From a checkpoint of a small image classifier: num experts 8.
Rows from block 3 of a small image classifier, named by matrix and row number. Rows with one number within an expert belong to one neuron, the router's apart. Each number is 128 + 24 x the weight over its row's rms, rounded and kept within 0 to 255. All counts start at 0. Numbers have three digits each.
Before each expert's rows are labels from the 100 images, of 14848, where the router gives the expert most weight on average: "responds to" is what is common among them. Only what is clearly more common there than usual is listed. The data: retinal OCT scans (Kermany 2017).
# router: router (model.blocks.3.mlp.router.weight, 8x128, trained with AdamW), inputs 0-127
# gate: expert gate (model.blocks.3.mlp.gate, 8x128x128), inputs 0-127
# up: expert up (model.blocks.3.mlp.up, 8x128x128), inputs 0-127
# down: expert down (model.blocks.3.mlp.down, 8x128x128, transposed), outputs 0-127

# expert 2
responds to: finding: drusen
router.2:128114116099150140126125182140089136147122161153108143091129154124123139156163136095132111117119148101150145099136117125145143090131110151142149109119157117135120100113108137153123117152141177132139147117170044104121149104126094127112175152087167090156091143140163162087135129122143113106134142129181078155111109141111126138117106159090139133158125111111169088123110141087142129133142
gate.3:146130121106155182124200080120125092110151139160141148125121120173143162124118120130096110135113148092136138161161159141100106173137105159126088105102109104143151126099134121144129149137133138107123110128100130162114099096127130121160095081112102135062164115107166128136135094140130102104150094105140179136142107092127125070136139153125166126115113156132128135118150118120141127152114
up.3:118105141156119098166075147121156150142085129068124088147146129141125093114123135110162160165128107127102135104072139112161139091132110099109175133146145174121101113159098125136129122111095137172130130121136145130100132157170115129097113168138170109156103120151111138139099142120144145164103133148124106105146126164118115172123155090132106173129172100128129109151120122153124134088134
down.3:090091114111148139144119134149158109117110118123112127155114157096128124134098118191141142148137105125159157101152132088116128117083173167146082110097063131121120176117160119121123133108103115106115132144116156110124113144114156154105117167117094117145143130087140144166114137143111119186106116101141109108125111119192108127117159121109122134136191181140150133110131112159124117117148
gate.4:153131115148102161129139121111162096129147079107147092132126153115171097113134147142132106127084170085149094115190150147109149130129168119130141151120134134141093129094130147108121112118142163102118150187132084157097094117096143108178149121128123115102153124138174118117122132120112129124132163103132132137091161111096154078115132144078128151146102155156137179133143156133125110110125
up.4:145124119149105184117140098120155112101118084120135078108143148112147101116129133147137114151100168117148121139185160134116170130124175115125143135113125136134072123094135129115104117133119160090126143158123097151093096114122145118169129121131127111090132123149152122096107130128139127102116169088135130142103196124090165118103131142079134161158081125156139166124149162163110116153133
down.4:130152071125128120113135119162133126146124118089125135146126110140151164143111184129137126109102126172137142085137132138173142091123120093160143098156150140181112134116137142136127138170169167084104111144106131146117153134120171119105102178139147159106072123168114126116125109103153138099104131096133098101107106098137135105061169088147088110112104114135125131114117119128130137141121
gate.5:127150112117095100156143161120148114150103115137124093107128130127127098099102121121132118103168164153127169147161137096110160079112140178140154124177149123117137128090137096125157156114158136129115080134146170117128141161161095152102087117098143135128128134150136116152131111162142115151139161126097182091116161132120122179131118122132102140174114189126111152162133100126128166105132
up.5:131157129134103104133141150116154116164117118138152106076138125116134112135094111124124104116156169143133148133138138094124159078113129168145153118161143108109128135090140104115144145122160130137109073128136173128113144179161096170092097090101134140127123142178153127156153110154136124138121159131106180103123146129148120183138113128131105144177132184129119141157127081127127182114114
down.5:153140107128132162115186095142105132142123149151110135183142138095107144128081169089183138149113146118151077115137156144119109136104152104162153171126112109136100098168142157116136090149121121095132155107141135130098124168149112102116166119130132146142135079122136139180135147093141118133122074149096103093137126130146132139138157128156134151094140101100123121156130150107159150138095
gate.6:143105138085137098117111109112137137130123135102159160131110137116113123086150201158143106155156149120162130114154157089101138101125152182143139136133155124132192169120146091130171145108118085142157133096110123141130122137136120131159160104095177139136119137129110122074085101121088150125093117142135171108141171106126149134095146148131120146129172149093138120122111117158122136129120
up.6:134104118087144115123113125119138149132144157100173148151087128099116137101128182132149105132134147114131121121157143090102127073111161165131117130114184122136180159127152094148141140119118089154142126094109128131135117113137122145151162096115174128120096167134108128073077119117101144131082108115129173101129156118127166134093157145103113138105164146099153116122096091157113112124122
down.6:066084158107142137104104139134124111128136129141101136115144133142137141123080082096137136095068128091124156166136129084149087123159103139113134158116142139093142097136094186166101144138144113127104153131136117149124079154137122127108098117154103144113091111132173098087157130116104133087111116106087116108132082097125110104126129119137160139100122132134143096154132162129134100139115
gate.7:120109175132115114118144152128133095140142141115117136137142129151136094113121107109068124165108128100123105110104078147156114122141128158112121105185167107085135128193131123109132136139106124157165145148088191125146174086122126178116131173137154122128154135107125148141125132120125119148138108113131092105132123122133167174138111110130116105109101129120158118110069150137075118093135
up.7:093105154137109107115165148131161119155132118122127151127150143142139103112135118082094101159081136109131094104111133120159116099098103158117087080161152120107114141173147145122125152145104107187163139163117163123139113128124155193122127137164173129125170135115146152162129131132165126127123104145141091121103117108165165133158124106133128104127118100131138089100080144137091130102105
down.7:129088145135152153155120102125142122182094161113138097170109129137106110110177086120158089087115146118132127164161144128159146096124130159109145110173132124089133120177124161152138110129127154117128127115132106147144122129089118182172108170166127140163169093108120132075160142121138098136144128119099098151108141136122116098149141155128113096124103141168142119098116111142147091131119
gate.8:148092138147129174119169144142135099085163107130129127142122136120086127128140118117112164059136149134152113116121111109158140113106119098147117094143091117087095155131127082094140103132118128114134167095097159147077109154087122143102109127133156134128144140143122134165128132129117145142159095113124155124107130127073095144084129116116146184123131152133110150117113134168122166194142
up.8:144133111124095158138184187109132100142067156160141128115103118117088143133119111099121152084115136148106123115142156129154164099147120078133144112139141166141151130090114107078116115159090149111160145137086132094140116111113154171146138115148137118128149094122088124154123124121135120106107149153083136108123131126125132096126103153118128116089074151132145186140125113131158150119163
down.8:079151116125137139131136119160102139128104126132114129152146130102110123117120101105135096128116128110222100138128130119145142128106154109163117117118104106128128109125141099156127160123100065145128096120165132084111128110175183131123143126134160182086102160095155149119104116124118131104111178097103128147107129121153160146104120122144147126152163104081178115153146160147126141119122
gate.9:152108133156101138105119115108113098133117122125118143104133151097092161117140124126156118128085126140138153082108128099143152119130131095117112080088101148095125137114148072153162115138098130175113140108116139117140080121131114151127153174126143095093081153146122103071127111133097107115148119160142116120128152165137111125128193112102111145113185103136126183156130138146168130116107
up.9:157143123096132094112092116194148068114125100098120140090103132089119087109123154116110126114136093178100133113118117149138128119142185127089101139094099109164109138105131078106133094126152130156127095114145125144123107163138098103130142138130079102135075149132114115133135088143123137119181134163133140110122141118116087113165137129136128090130141133119154148101126120154121138092095
down.9:160150119079121171126123141147100167163148114106162138105116168137097161136119135101125163093092126086126150095164162157130118109128116104128094111132153137159114117126138160187073146104166143118111097091138147097114164124096159080145119150150155109188116112106100094122133121114136136121139107133147106137159114127161084109150130141160154115135141108108124111132150116101122116127149
gate.10:158153156186105110151111121114126127113129154105106109128118126157167153172118131110129151139172116142092133113103140132120139114100151076115112116176117137163128151164106114100116131135089123095117163115108185089145132116122077129154150128119088162141157118175120135103117127186127122158162120151128141106120134135129130141118134113120120118163141140125121180139118190123192146139122
up.10:179142095147125142127128139156133153105107140124137142119103104094163147157154117116095155125114171122129146093166175110114108169122142092105075089106169109119161141168140117147099134118147131103110119083130086136129164139087139124138128151131098145134108106135102143156112112126130112157136162139094148139104131171143108144136146130133141141113145099050135106176123139152115086112109
down.10:113151169121153154134083107149137137118113165087127157136128149136114144137125164104090118127101149147083189099150151161113096120123085093117147095143155099120121170169127158102143118163125164112125159130148088170085108093112109141139146083122144112127136140105168080140116152128145120096168118093120132122098118118147112156105116117148125145118118138141130143086107168098123121133109

# expert 3
responds to: finding: normal
router.3:141119171124153118142123140169083117100139103141110103095099160124176156112140168118150114147120108149121134136140125150136159158117130152123112146117109089152135155126113124167100078136154160130124106140118141146110096087139119154113098153164140130116105132160099140168132188120112113109125118117118181118057144060135099132139133162147108138153110101151075145141140107126120115135111
gate.3:113131118112143103154099178136123116138142120137100127148080175134124112145140135080134142082094124108132112147148164106150147134131124154160140133115092168143125155174124118168095094129132141134096123149127132133122109170154154117140127116107108107133078095146101119159120109195142149115119093145118157074124145172163135108107120142111101175098092149151094104110152131107109095137132
up.3:109143129128135124130117168145124121129132112145106125139063137153125122168146088119131147093105140108157125168136171116166145117131143133173141133145081185140135139176153158146101101121121146106083137161136142165128129146113179115103145132108113101129113107133111130172116128162140128153111087103137159087138125171164165116101101146123111181127086144149105117127152094099108113125148
down.3:140127167138119126127126120155133111136105117125060135142146147151166094144111094117130175139131121130120148115150180118170127144138097134145142149141104100145124107146111121076113131188121156114163088125166164178129124150097167116105109122155149109137142134080117116194124115072104137150109089134164136096114133136112135160143114126127168122121144131182116144152121102132129133140123
gate.4:173125128119123138084192130139174107121125169124136139139132121133158101122143121168120115123131143057138120146104094158147152073091097104107138171079129147131128108108125160126128111146097189159124169132135157150117130117120151157148140156102141143111095156127078154120148089091103107099139126172114096118139155153130122106156131140127122146104116118130102134142155142108116134101126
up.4:065136139152130125168075124106080145136125094119142119130119135122114156131134139097130137150122110193127115120131160103117096174178164154158123086187139115114101148163133115129114139147147087099145091129134105106159138127142115094113131095160118136131146115124174097146112165160158148166132144110152170139133112099132154158107146123131159110156115142113157121117137134150156136164131
down.4:125132101124155126081155143133144124148172092127134140134178163165133133168118117137116166132133111097134116117163096167117143138154131138119110139108120143142111106110161136155115125157112128155092186131120127083086173102148181105115148126101124153146115161091088146154151121168073145140149113111129131102124106149107117090136097125138137096132147134082087123103132150103095151160128
gate.5:072148142151137088139139132085104136134127148106133169143160127131094124133114107117123122138120130126135139129097154142074087135141131105120106144147074102149091113160117115117123140117176131124128132129075109085131136162115145094160109111172144069126177145122106112116097132140106141113116164139084187130126110149131120124129127160108128132155100167149130101095102163127112131099175
up.5:160125160089163157116117124162142105103089148159112125064110100129123132184097107146148171121128098111130084101117120141167158142091120112108156108127133155109176150098149141132159130130103165109123105145138146162145098139133146157115176121077137136163138127153124118124115151106132129159129127100166089154103150113095110127105113123120150153123162091113144136163133105114126153132089
down.5:160137113084126141109109163120108136082158135161159182157144145153141140146138101120140143136081107129149128118189085080114133092146136142132139149177094128164156128148144115093123111138123116173127134099156108122087114101149132100158143156138141098135140127123085092149126105115161126073127165105158098118116123146115131136133159135111157142119090157120133114123159137144112123134180
gate.6:151108104135114134154125082129124122133102175143057143111120165149132131143152132092088122109110134156094144138114126101131134089133126117120099135163102120069092109104119132132137131121106124129155164135126121111128146153172141089150128147150127139132123138162142162123145115162151093102142130124144110151102151160109105151074138157102172149105145096132096089192113169094120135142098
up.6:143158128148161118097096191089124153147161117122137115150211141117111134101102133118121131110160146135140089101127126156121106174105120142154100122098177103181127101138120135146146147124153138143136094118157118132105117107143132160119121135094145135107105118084124110112097115160143145145153160098108136115146124082098097065134128158159095153103124103105106149111128105142117119139131
down.6:117112109124131127147132123103120124133164124108168136096138135111161166111131127102155118140122183131151168115169121143151116131128130119142127086129090076121060145136137107138106134132119126128133124134135159154112128140196165082139147106122131123098076161147141081102163107176112099069147126157097104165152116144136127147141124144146077124111132151143098115135109155133140164111111
gate.7:132153097157135111144123141117145145142136096118099095129120094143129119131115129120158154104122129157152154102158129089178138107072169121084111165153113104125129154131153113098111103133166107120137113127114135168125109136141144159127117124097133132122104146190109127142125140140131156120121080116119128133185103115114114118108145112120155197103054085142112128124097116147153108082153
up.7:111126145100111145104129104141122114118117160161179162133129175130112149136133114150085088136127129090095105162109125153099118149185098129153149093119130158136115112132120143156144149126092138123107157132128124089133152124116099099113119137147105122132150137053162134122152123143112116144139167144136135131104143147146158141162102138134106045151183148109131122132174144094099139153115
down.7:102165124119129124136163133121134133104072132152164112117155113119061084103111143148155158105113152136164136112167119105081137131185169087154127123146162134149134146128101126144146112140134121142136166106130094130137133174102124189144116159126085103164147164141120159108112102137129151158094146144112143124161138118096121148109127179105147139092154106115114159143109119140113124139143
gate.8:130166109109164130126094159153141099126144075091147125139125115116161116152104142075088122130159094141126115109143154111138078136141108136107145162107110131079156144152134112106129111132159078106097143174091114137131140074104133135124103164169128130145129131154153086097168135166108127185119120141175119138095128138121122105132132126120116117109141080113148158105110099117128123100130
up.8:156118116168149126091158128095094137142125146169092165111145159108113157125159117164124139118119141130120118065144127134150105143098171092153111187152150140145127121111176115135127155161118117136139102088139154115116139130150104097107102094095144129142130149117133132109096107107116154146160155070114145071132119147101115170132123104176124136148147127116133133103149180118142127155105
down.8:155106191133097151174128098138100148125113147126164117127122152129118131128125161123102142107142086139122132120128102116153110120106129144138120129113161096115150120084134111125133122142093107149122128140102138098160165129145129104097153171167177120151162208142140086079115132115136113165149138136105093156128171144166103113130092124130154110113188143135152084121114130132121113111112
gate.9:177156097124124146164139146135130111129132114130130089132151150131098137135097198134111137130102133112146122108120139133137148140149080112108142070171114094182124146168141122124127121142102116124121107143133148116138113135090190187153122149130155077145060113110099116109131104142123149088110146090111138126108117098130113119129156148115122091120139162150092155126134149144106147104099
up.9:074103160129119121091112103125136145119123129131115164120097106124155111125146067121149129115134131147108132157134109113107108128107175142134110175085145165078131112088105141115132128110153139143128146116125122142118131116169066065086139120120106174110195141133155144152123148094141108160137104158133110113139125167129138135115089112149142167143133095113154107137113090108143113142156
down.9:103124086116147116134149090121155123140142165093183126159151170159122163139132132148165111162203126127112107094137088107138078119151092153133172123174162094114106141144117129095157150124127140125105131098132129175110139152150115190130127109137152087128154139123130125118158107104098136122149167138108112165150127115110144157124156126149144107130126144138114113153130137128142118123079
gate.10:123113142124129142087127120076134145102127153163185140096117129135148112117088149119108172161090143140135109097098190088106133152088174144108094132096158146161136136101107133138109123143156131141158119119105168107132159139175133121174142119109117123091102132109092139116145147105140111143131132166142145106131136133155108138128152105141136163114090126134135158100171149092085166134135
up.10:120114125138119162132169112070119123096099154133182048129144136180137112105159104143118083130127132169135163155114119114155144109121142128147119099127136119144146135107120138087079130140123143149122110122107117080139157130118138128118112122091117136102127098147125163121122130138148147139105131106129135192112177100109137159122140164167122126140166144116090159126137170114111175161128
down.10:140151119127109089140131103135095123125183088165162134109117130163150123142182128140131126197139130140111138143133082175127085104111133148107092145127135142113135140122155120159109121120147163169128125068174101155169148139104141128158127100135122116065161108130114131134101147133136159136099150121112139150157119105129119122111140127172103131125134124095098107171132087154096143135118

# expert 5
responds to: finding: choroidal neovascularization
router.5:124112122163166144175130103090142132150147108151135165156135116116155187143133106130125153096152175082136128095155112108087119101077130118163096139138146174111148095121155122126144136147130135113154145123123096105150096127114102141108177114113122125083118102096157135105113119140097147119134115140125092149143134137065116186094162150095113132150129092134133133116107133129119173116134
gate.7:137155157150152136120134144109131140105146104115120139147122194129116168111165167099117109129134120170134138142124159114130127167141106138104047133115139154147125102138148100155092074133150138108131095115138118136113143132076153104090077119147115131108099117109094155108136089102118154112121167131149139103128126144101122136086124123153132168064129118133180128124148112159126104136127
up.7:146112119126137167132134068139114121114121096135122164125153099159147082103101110127128123126117120138155118113121155110122151096113165084166098114152119147128162188114142119130099169108086159126121155118109120166142106099151101126151128145103136176140165109127143095115140149172107093109120149118095160147161162089105120135129152140094126117158140104102115115127108185133104177127148
down.7:121097156138058129177124069128148115131126151107111141124093116117121065149105151135144130139151178109115114149163110146122141120150139100113094120133108141143123139155104116115125123125138176134110129136140147120183137173104157124095106105074091108100108132133126152066108120100131112100122099140130109139143143123156137128105125119091126111086104186140153147122148139117163147137153
gate.8:103095136141101174144162153103136126100118089109095135126145133109149148124140121168128123104140111107112112168133148159170132156095148080154139119115091175106118098162153108151160114130165115140165123126097133146120094131143156106148137174085108107126128090123139108073106110149142137144126114165120121147157138090144143126077134140138078108113122187144134151124122125101144165154112
up.8:147130119125128171178114144104154092118097083093115136143136123069153136134116140151125108102143076142106083153152152134144081141124151116159121122113113169121131098123159104164167159127164116119120118160134150168142133116139142184157136142090131120102104138137122092104104122125154108137123107162110107107176112097159126142122126133139110122080160177142118165125137128103138141166153
down.8:143167140144128108098134092118164097089091168111126102117095151166116106135160141114151098147093143169124112159127153081130112158147114166128175146085112114109104160126099151151102106140140112145179170126159119123111101130095101109124141131128112166142114119153145102156135130127104169123108098108133117136124131101138170137129121140115163108120158123118113145144104097160074072131129
gate.9:128155132157154150121121143152122193115146074156110171093125126123112121108109127096105140115097173151133078118157138127139159103132171103076137151170156125123090103170108103141105127144110135151165105116120102081110119127085162111103142151166153151093128135129146150122148110097117156089132141110116110150116134140150132110189143137157095149115137098118126151116117136142140125138098
up.9:142108169085133112111107087124120149123124123125158163138141158127110125136109098126089131093093150153152118137102189122165137113156120131092128160144112144135099078164106133142117124159135098135104133138151109081128143086121151134121089122110098141098119067119179122116058105126117122149120122170131130107110128157142122139133173147135091139176100111178112108132135137119135123112145
down.9:153177101100120102112115103089084165109118135076158143105127145118087141188128113130111126165093124092149106094085132138153104166133092110106138115122150128172122115141143160133102148118149140129129143160132128129143112129092146098113113132087165106106147088150158127135118163085122082151101166138146091168134120152112116131116134129105139128114142114157137094155104095160121129106143
gate.10:129131104117157107124181176109118113090144179112126142176136109147121147118181149091144149078194171130104130095164128127108144125109154088124127125171141127114134140113118150103123091121128135126088123127087124123151134115138137107135123122113150115127141111133129125109113150166098146110154117155104137134157153121148117171074152117096138136104118135129096103115046104159131133120133
up.10:131093138145112144119091052126133153126109098183121100093106088101115108150064100182130107159109103160124102155118116115140110104157110162119158167084113147142088080138142114112155149151123105148129115134144108140123097147151143114118142137165093136158151135143129134147131135133131123159140128117111137119103099118104134122157129143167104096136130126162123105129168180160149118145140
down.10:124150138114123141129159120148152141123187128099139106136128157178144130134170128126119118111124129075200102129149117115146134160170129087125126123140091099095142160123134116123111130097145109103143099110119125147167098113107143205100156122145138088142146122140127109165135151101153144180098117134136123164127097146088123154162126121106132172138150119110088126090111135102098120128119
gate.11:132117115144141174103160109087109106077155136131109161137129152175133142128137153120143120113043110124113113163109104160083112116128133120162153129130151080112125153114119154134123132093144108145097141126084134165153127128115122163117116178135136122115130099141109138118154143122130142176114091131170121148134174132122154150093148123126085143110134114165104179141117117163123096158148
up.11:115135113099137120125104147175096136157111101145156129139142090152121130102128132103093137201143142097171168140139145117145150115126112152159125123131117102133108112139181105134132112162155147106110084122122114121126110138130180151122154124077145138098141160088110082164098143101148097116141103128154154106148099110102131150162099168149155159122175129088097110124153132125143149113134
down.11:149100130102156143121108149139097166132126168156113162090136125139141139139161135130133163122104113133134139171109165112163138124129181135135145145083125129126117102112110125145101117119134141116116123072123180134121099085143114135134164168140242115144121100113107120106147129156132139123143109144144136112149101143159102132117075136105116111140136120189142138113138112171138130119124
gate.12:115089095167122115130185077104153109099158115123134158145153158169145114152105126173152108103113104123128122143115100151086142142091090129156145135135113150117188114147095113165161142135113156115124150181102153130124145100105097112107157167103067150143118106143109119104123101159123142146118140129124103153158144127121145108136157088115084109132145138155114132127138127144134156115153
up.12:124159121100100126094114141183117173130080141138103120103104109132101122105170187148116169177132115138163149075175158109132124111155153128114116094114164120152081119153146145156117088104165090145116157125135113086109082104130136134125092127140163144118119121093160162131133162097117147119122124151134128151128107126136122116102111146141144147166124134136113120107133142085124107140095
down.12:112084130166167156138138109086116111091146106144128136144148172112121128148096109118144140115141133108073115176136119136158185114095095131129112139120116173085163107120136157137152137127099105121143156144090141134142092138111114134109123148148161141130149113148126109103114081106146138133127155123103116167096166149135155151103117076125142142133125103173153075171138111115164134095110
gate.13:084140140162119126150158145128149163106159108134129130145148160121116120158123101143144156105171168109123152117082123127105121097157111128125158137183107082136153155089110075192106136117113131110154170099112127116165124104120074138126159108158100130140176120150115125097104135161128118139111136135111148118140084113130144147174149149131118127144092126126106163160153112114095136113148
up.13:174125116106132173145108158133100122125093144168108120129089129120131106101138121102085090129106094150130112132152124114127124136124150078113103158122177130085123105171119154088131088120153133150126128131123115136112149185150145123116096161071157132162102150139150167119153125097153122140156091132101144144094181156093139150132115110117107152142157137128153103096105120156155140106134
down.13:163114117158133133112111145138132149122135129147106158090124138138094145132121140115132131145108121095152139137121174079151126105156091138147151083144057154115146115101118115162140151182113119127123084106106129124127138124117116160161113137100158117123131133108139129125142098131118157156128120140176108151084104106130085100090151088139139147151100090110190129199096100115132142127127
gate.14:146152167137113118136120124091134124110069120085130142147109166138103102115150155127124130113171136095135111134123125162098155105116099166135096120127095181155126141105094086096139099114152134109149122146149136122083101125149162127133159096147163134120122129128153123155167131154154107145079130124126152157142122117141125190150115111070107133108095110124127148144082082160114128091116
up.14:095102073131096162151134132157105130134198123141129123112150100146139137131148121128115136154093143102121143139120092091135116161122141103123121144131141057105131117131158174167105149106143148167115138082119142149126141121116102109144106124091084121144122140110113147100105129121092126103190123138144095113118135093120118090135166101157158124132183159133124132123156149073126137115138
down.14:113145149135174122107120171115146104125093128110129109184146165155132115132159159153152147120100152109134132077148151158136141113135112146105170079132110171137162123099097133146078108134162133109124130157148110117158118116115133170155174115115142129152144130094174124164128124136165144142092123130225115111104115132126130144148111130102115148160156152123155121105120113136129137116131

# expert 7
responds to: finding: diabetic macular edema
router.7:128065140122123123139112136080158088129100154086108136133135159100117133128119129118102131156131107123113133078130106095104127124094148129092145148094109113125121172133107143147148148140129104130134172167143152124150132155150160093100099134162060132131157167115152182160139124130120108128095119161146093138100082108110132106156143110127134156123131167144167120172121116112168101134112
gate.7:098120170109154120132122153169095093124135151106117105119125151141165133134144169076107144120129103103156118144082140178106121127119136159097103125111173100170054136129137144146123129089127110130134148117129107149154069129079116113144176157093113114130055151137146099100154149116140126135134116121143148147146139137146137164119128149158108137115145129132118096111108146148119156143118
up.7:166160135144109135142125126108117170155148146167136145127132119098121108151160117148126140151158157114080093101176126108154146159107127122154123131130095131078170138133113119103159138140092161176098069125106119145123153094133119163136081068158151161135142081098127130152133128147090168093137135136136133110098112122096122128137144105141119122126097126138120145105114157141083100130155
down.7:167088127158155088146125093089180098151130114091177113134139147095142108131095118131148107162135147132108082143122108106097127125122142094165097133158129156161147154100116096102138116123133148132147111162118154112121147121177115103125111126129077133105188125157098115133152135141137105168153111127120116155125116110103115102124118110118121147161118121115104108084110076118113103128185
gate.8:114127157141098106109127127158136124128138121113120110113140105126083101112164127125115150090123131128127154114124109104161168178143193140151181153155122141076132110122154131121171138132095153111098133109097127156100139143164181162125145120125156106103127118144130166121153092149145082112100105104101147123130163125076124106113105133089181134135087078132107108106124125143138147122128
up.8:122143084120148159151134148120122111158125105138156132154128154096159158117096100138094151163158112169123098158150141182133103110109092129096092106107151108164112139144117124144100107109158105172141138157137123087157098120101072096169118133124089134193102142117125114147129145114112166124137163147140110090101111115170133127130157110129096138109153156139146129141145123100094106120143
down.8:175152149137133154099181132137117146125177145132126140116137092152146131103159151129156152128067089118163137118126144089122122116139087109182117103130107102149099092117146137139127132091122146118129119170097143108144154148144174153122095118129144139133153179144147132125166094128115125159110105124108081111120092128117106129123138121150152185096147133107153098140157113115121190141140
gate.9:102109135123115132168131122141114097164084122108101148113102102155181136116104119147109161114102143124104152160143118123191106105117156142100152118103172146169099096172153110108122135127165138131169100107116107144124136128129122115112117107066103132133098129048149151129131171116124103111146097113083131120109148138142095105104144104134156140153119134109101170129118140130140102151126
up.9:110109151130103112149152134126106138146124130147145108105112082096136141166098142143143113114119165132122105185139156135165107141095127128105108114107181114122106121142156121118133157109155108133196134091136088140127144141127119121110100165096141148117113117105142139105136153109156125109151093110101126126141167114109116146093168071127148183143121104135123152113193137106126079143082
down.9:096159103101115154163100193148143157152197093165127133130144154146144103064132115135182157141140120091111114154115108084075169124146122130134122104138134106109126149167127139129140141124130111135133144133107152114107128107123139140127128094122110135131156104151103164131120137136147142131125116130111147125128101128144103164117125112147168096153122093121156173071127077116136137116082
gate.10:129140116163153158142138169142083148112116143124120138093066125181150159132149155111121092171105174146131133154140153100144120155128116130089155111110125144106109127118191163123110056099111115136113103146121134112143150196100128131141137104118142112152108091117097117110114147148166151137091106107127097154123112134112157133112137127105132143124127145149134131118098081153093128122106
up.10:109116133098132087108119114132163133128128103149128110161194128082097097114102096143134168101153091121130105091127119150105123113131145114166128167119141121148157122124071089127141199176140158126135157113125121138119100077161117116107120151130112159114134162145158144128118133095103100117136132161126139113146157117164094118139109144133127095115137109115127100133160178108172114146145
down.10:070122155161155098139152122119149131115142142108181146102145146132148172085125131160113146174122121085108129115114103157131137119132100122116119150123133146125103090128120076119157138160147105194138146133113146145146102145159172169129134151089096109165133128121091178147095111115142091165107127115104121118145133112134151108134166148132121155115073098133134126115117131136098136128175
gate.11:163122153143124133151135144143117114124150167128138126149109175145140149153140121126143148142125172128146171083172135135136136143112106121125163126133157067114150153143129151152148132137153181106134102128136155117098152160134122133134171136130136148139119104163173158151128130136098124102135084128120180118055148136128151128108121153102157167168084099129158160103091136138170137118102
up.11:087135110149135132094119108117156139142132105132135139093152090112113097112111148112146115130126082123112088163097129123115113145162140148132089141125126188141099117124150090096113120145114079152134157127138107134151116116138144127129077118112099106133126150094064098113123144138159147164127161137123084115194113120153117132140157121149107096080163160142117106164169143135101112132164
down.11:102160119090154142095068147110103118148153154113134122184111126151100129144152163123098155131083144124152143114138126149094138147130135141096134120132131128068141110158132129096101110127144140147124147108120126109074149164185142086102153173132133152124124103116132136129110089130101159136118129162147118133170136119149159097125104138142128142145129129104124177067093150093117153100148
gate.12:104120116088122146180161165148149152126097096129109147143152161142117149108096080122157105138137143137155118144113129080083138148112112119114150133144115129154142076119139098107132138144129149123112124088067134122110120116078111133160104140098109148108131161148123122185174128124164153080126160129096104107139157106099139117119089163129138101099123167147115103132126157168125119136131
up.12:146133132168134107084086104132102090134147164116159119115115092116145087151144180125105144121112109126099145118142126175184096102131148134149090122120127138097119168135101163130126127113137101136139126162168114128131136134162140121105142115148141115135113114104143137064090123158085102180119077116156150154111118156166125131143155095122118162157134095127125154131117089083141124122117
down.12:150188120090108109104135103114105101149105107122112136172075124117153120099110098122126100126157174144121129098113087131123125150101130094131109143133115141090083116115103101091133108122119133092109107127113125168128143130128113149142091113077143103117103129120110138130112107127084154137138132108105150080148121160132088125098137083135161097144147158189122117113084161112087137148141
gate.13:128119162123134120085106117140098128142119144152144119117132085107110090129142119142138108154138137118163188112120127081171140084133085145117124146123071127135097135167173115131141115112091100114185159129177175124113140076088100136109157166150117148132132105135123134108128139122141116138146098157127148140131105184118139128129160134109151166120106156097147150078139139142124114110145
up.13:108141150116128093088141138134093118139121127136121120114126099089106095115156101142154095141126140139135182101117141084150138100126089147120147155140082139122097134174142119113125119096101094114188148116174192133106136073089109144118147144136128144101136111155093141124111150111146096144147082151137156149112102178098129130148153152114157136135114138115132160094153155162138107131118
down.13:162150135136093169114119105134157113123133158126112159088148132147159094125140147126135131148118137104117175105137160146146145100107114128110127102124131105138088106096109146141161153077121203132121109129149107154125132111147136128169157113133112155156125135141135085144183150103107128136147131142077117114094176149093146133160134136139123146117130120133153140139148102119171112095209
gate.14:064164154111103141113103148151145130114129146137141142091112150148121115170131116139158104090110153128129113135139128103110142114151085142128150151139120107135108096133116116110175133085135134091192113120155096127128125128136103150169120132073113091116086170081103130127146142136132125153135139089132121131126116196135176152132153098139108120144136092120177106078102126131108132133124
up.14:199096110132150128164156105103110125147135112115122129154144103099135155082121146121094140165140102127137138108121131149149131142100153116132107106109128135120152161129146151147085126170129134165069144129103150134129139124115158113084130110168153168143176073170150115127101118116117134109119124157133128135144141066124078105115115171129154141109106151135084144170165114126142123126143
down.14:077100176105107118149128141148110123091123087099162141101122151127107135103112108130156120109126105125129147115151139127096122102098142158169090129116110160147125150135100140166127131136132171150135145101121131081123104137122128130115119099141148161111163098069130127098106130201116163153147132122108160124155106120104147125156184111175127130126125125136154138187145179139147125144156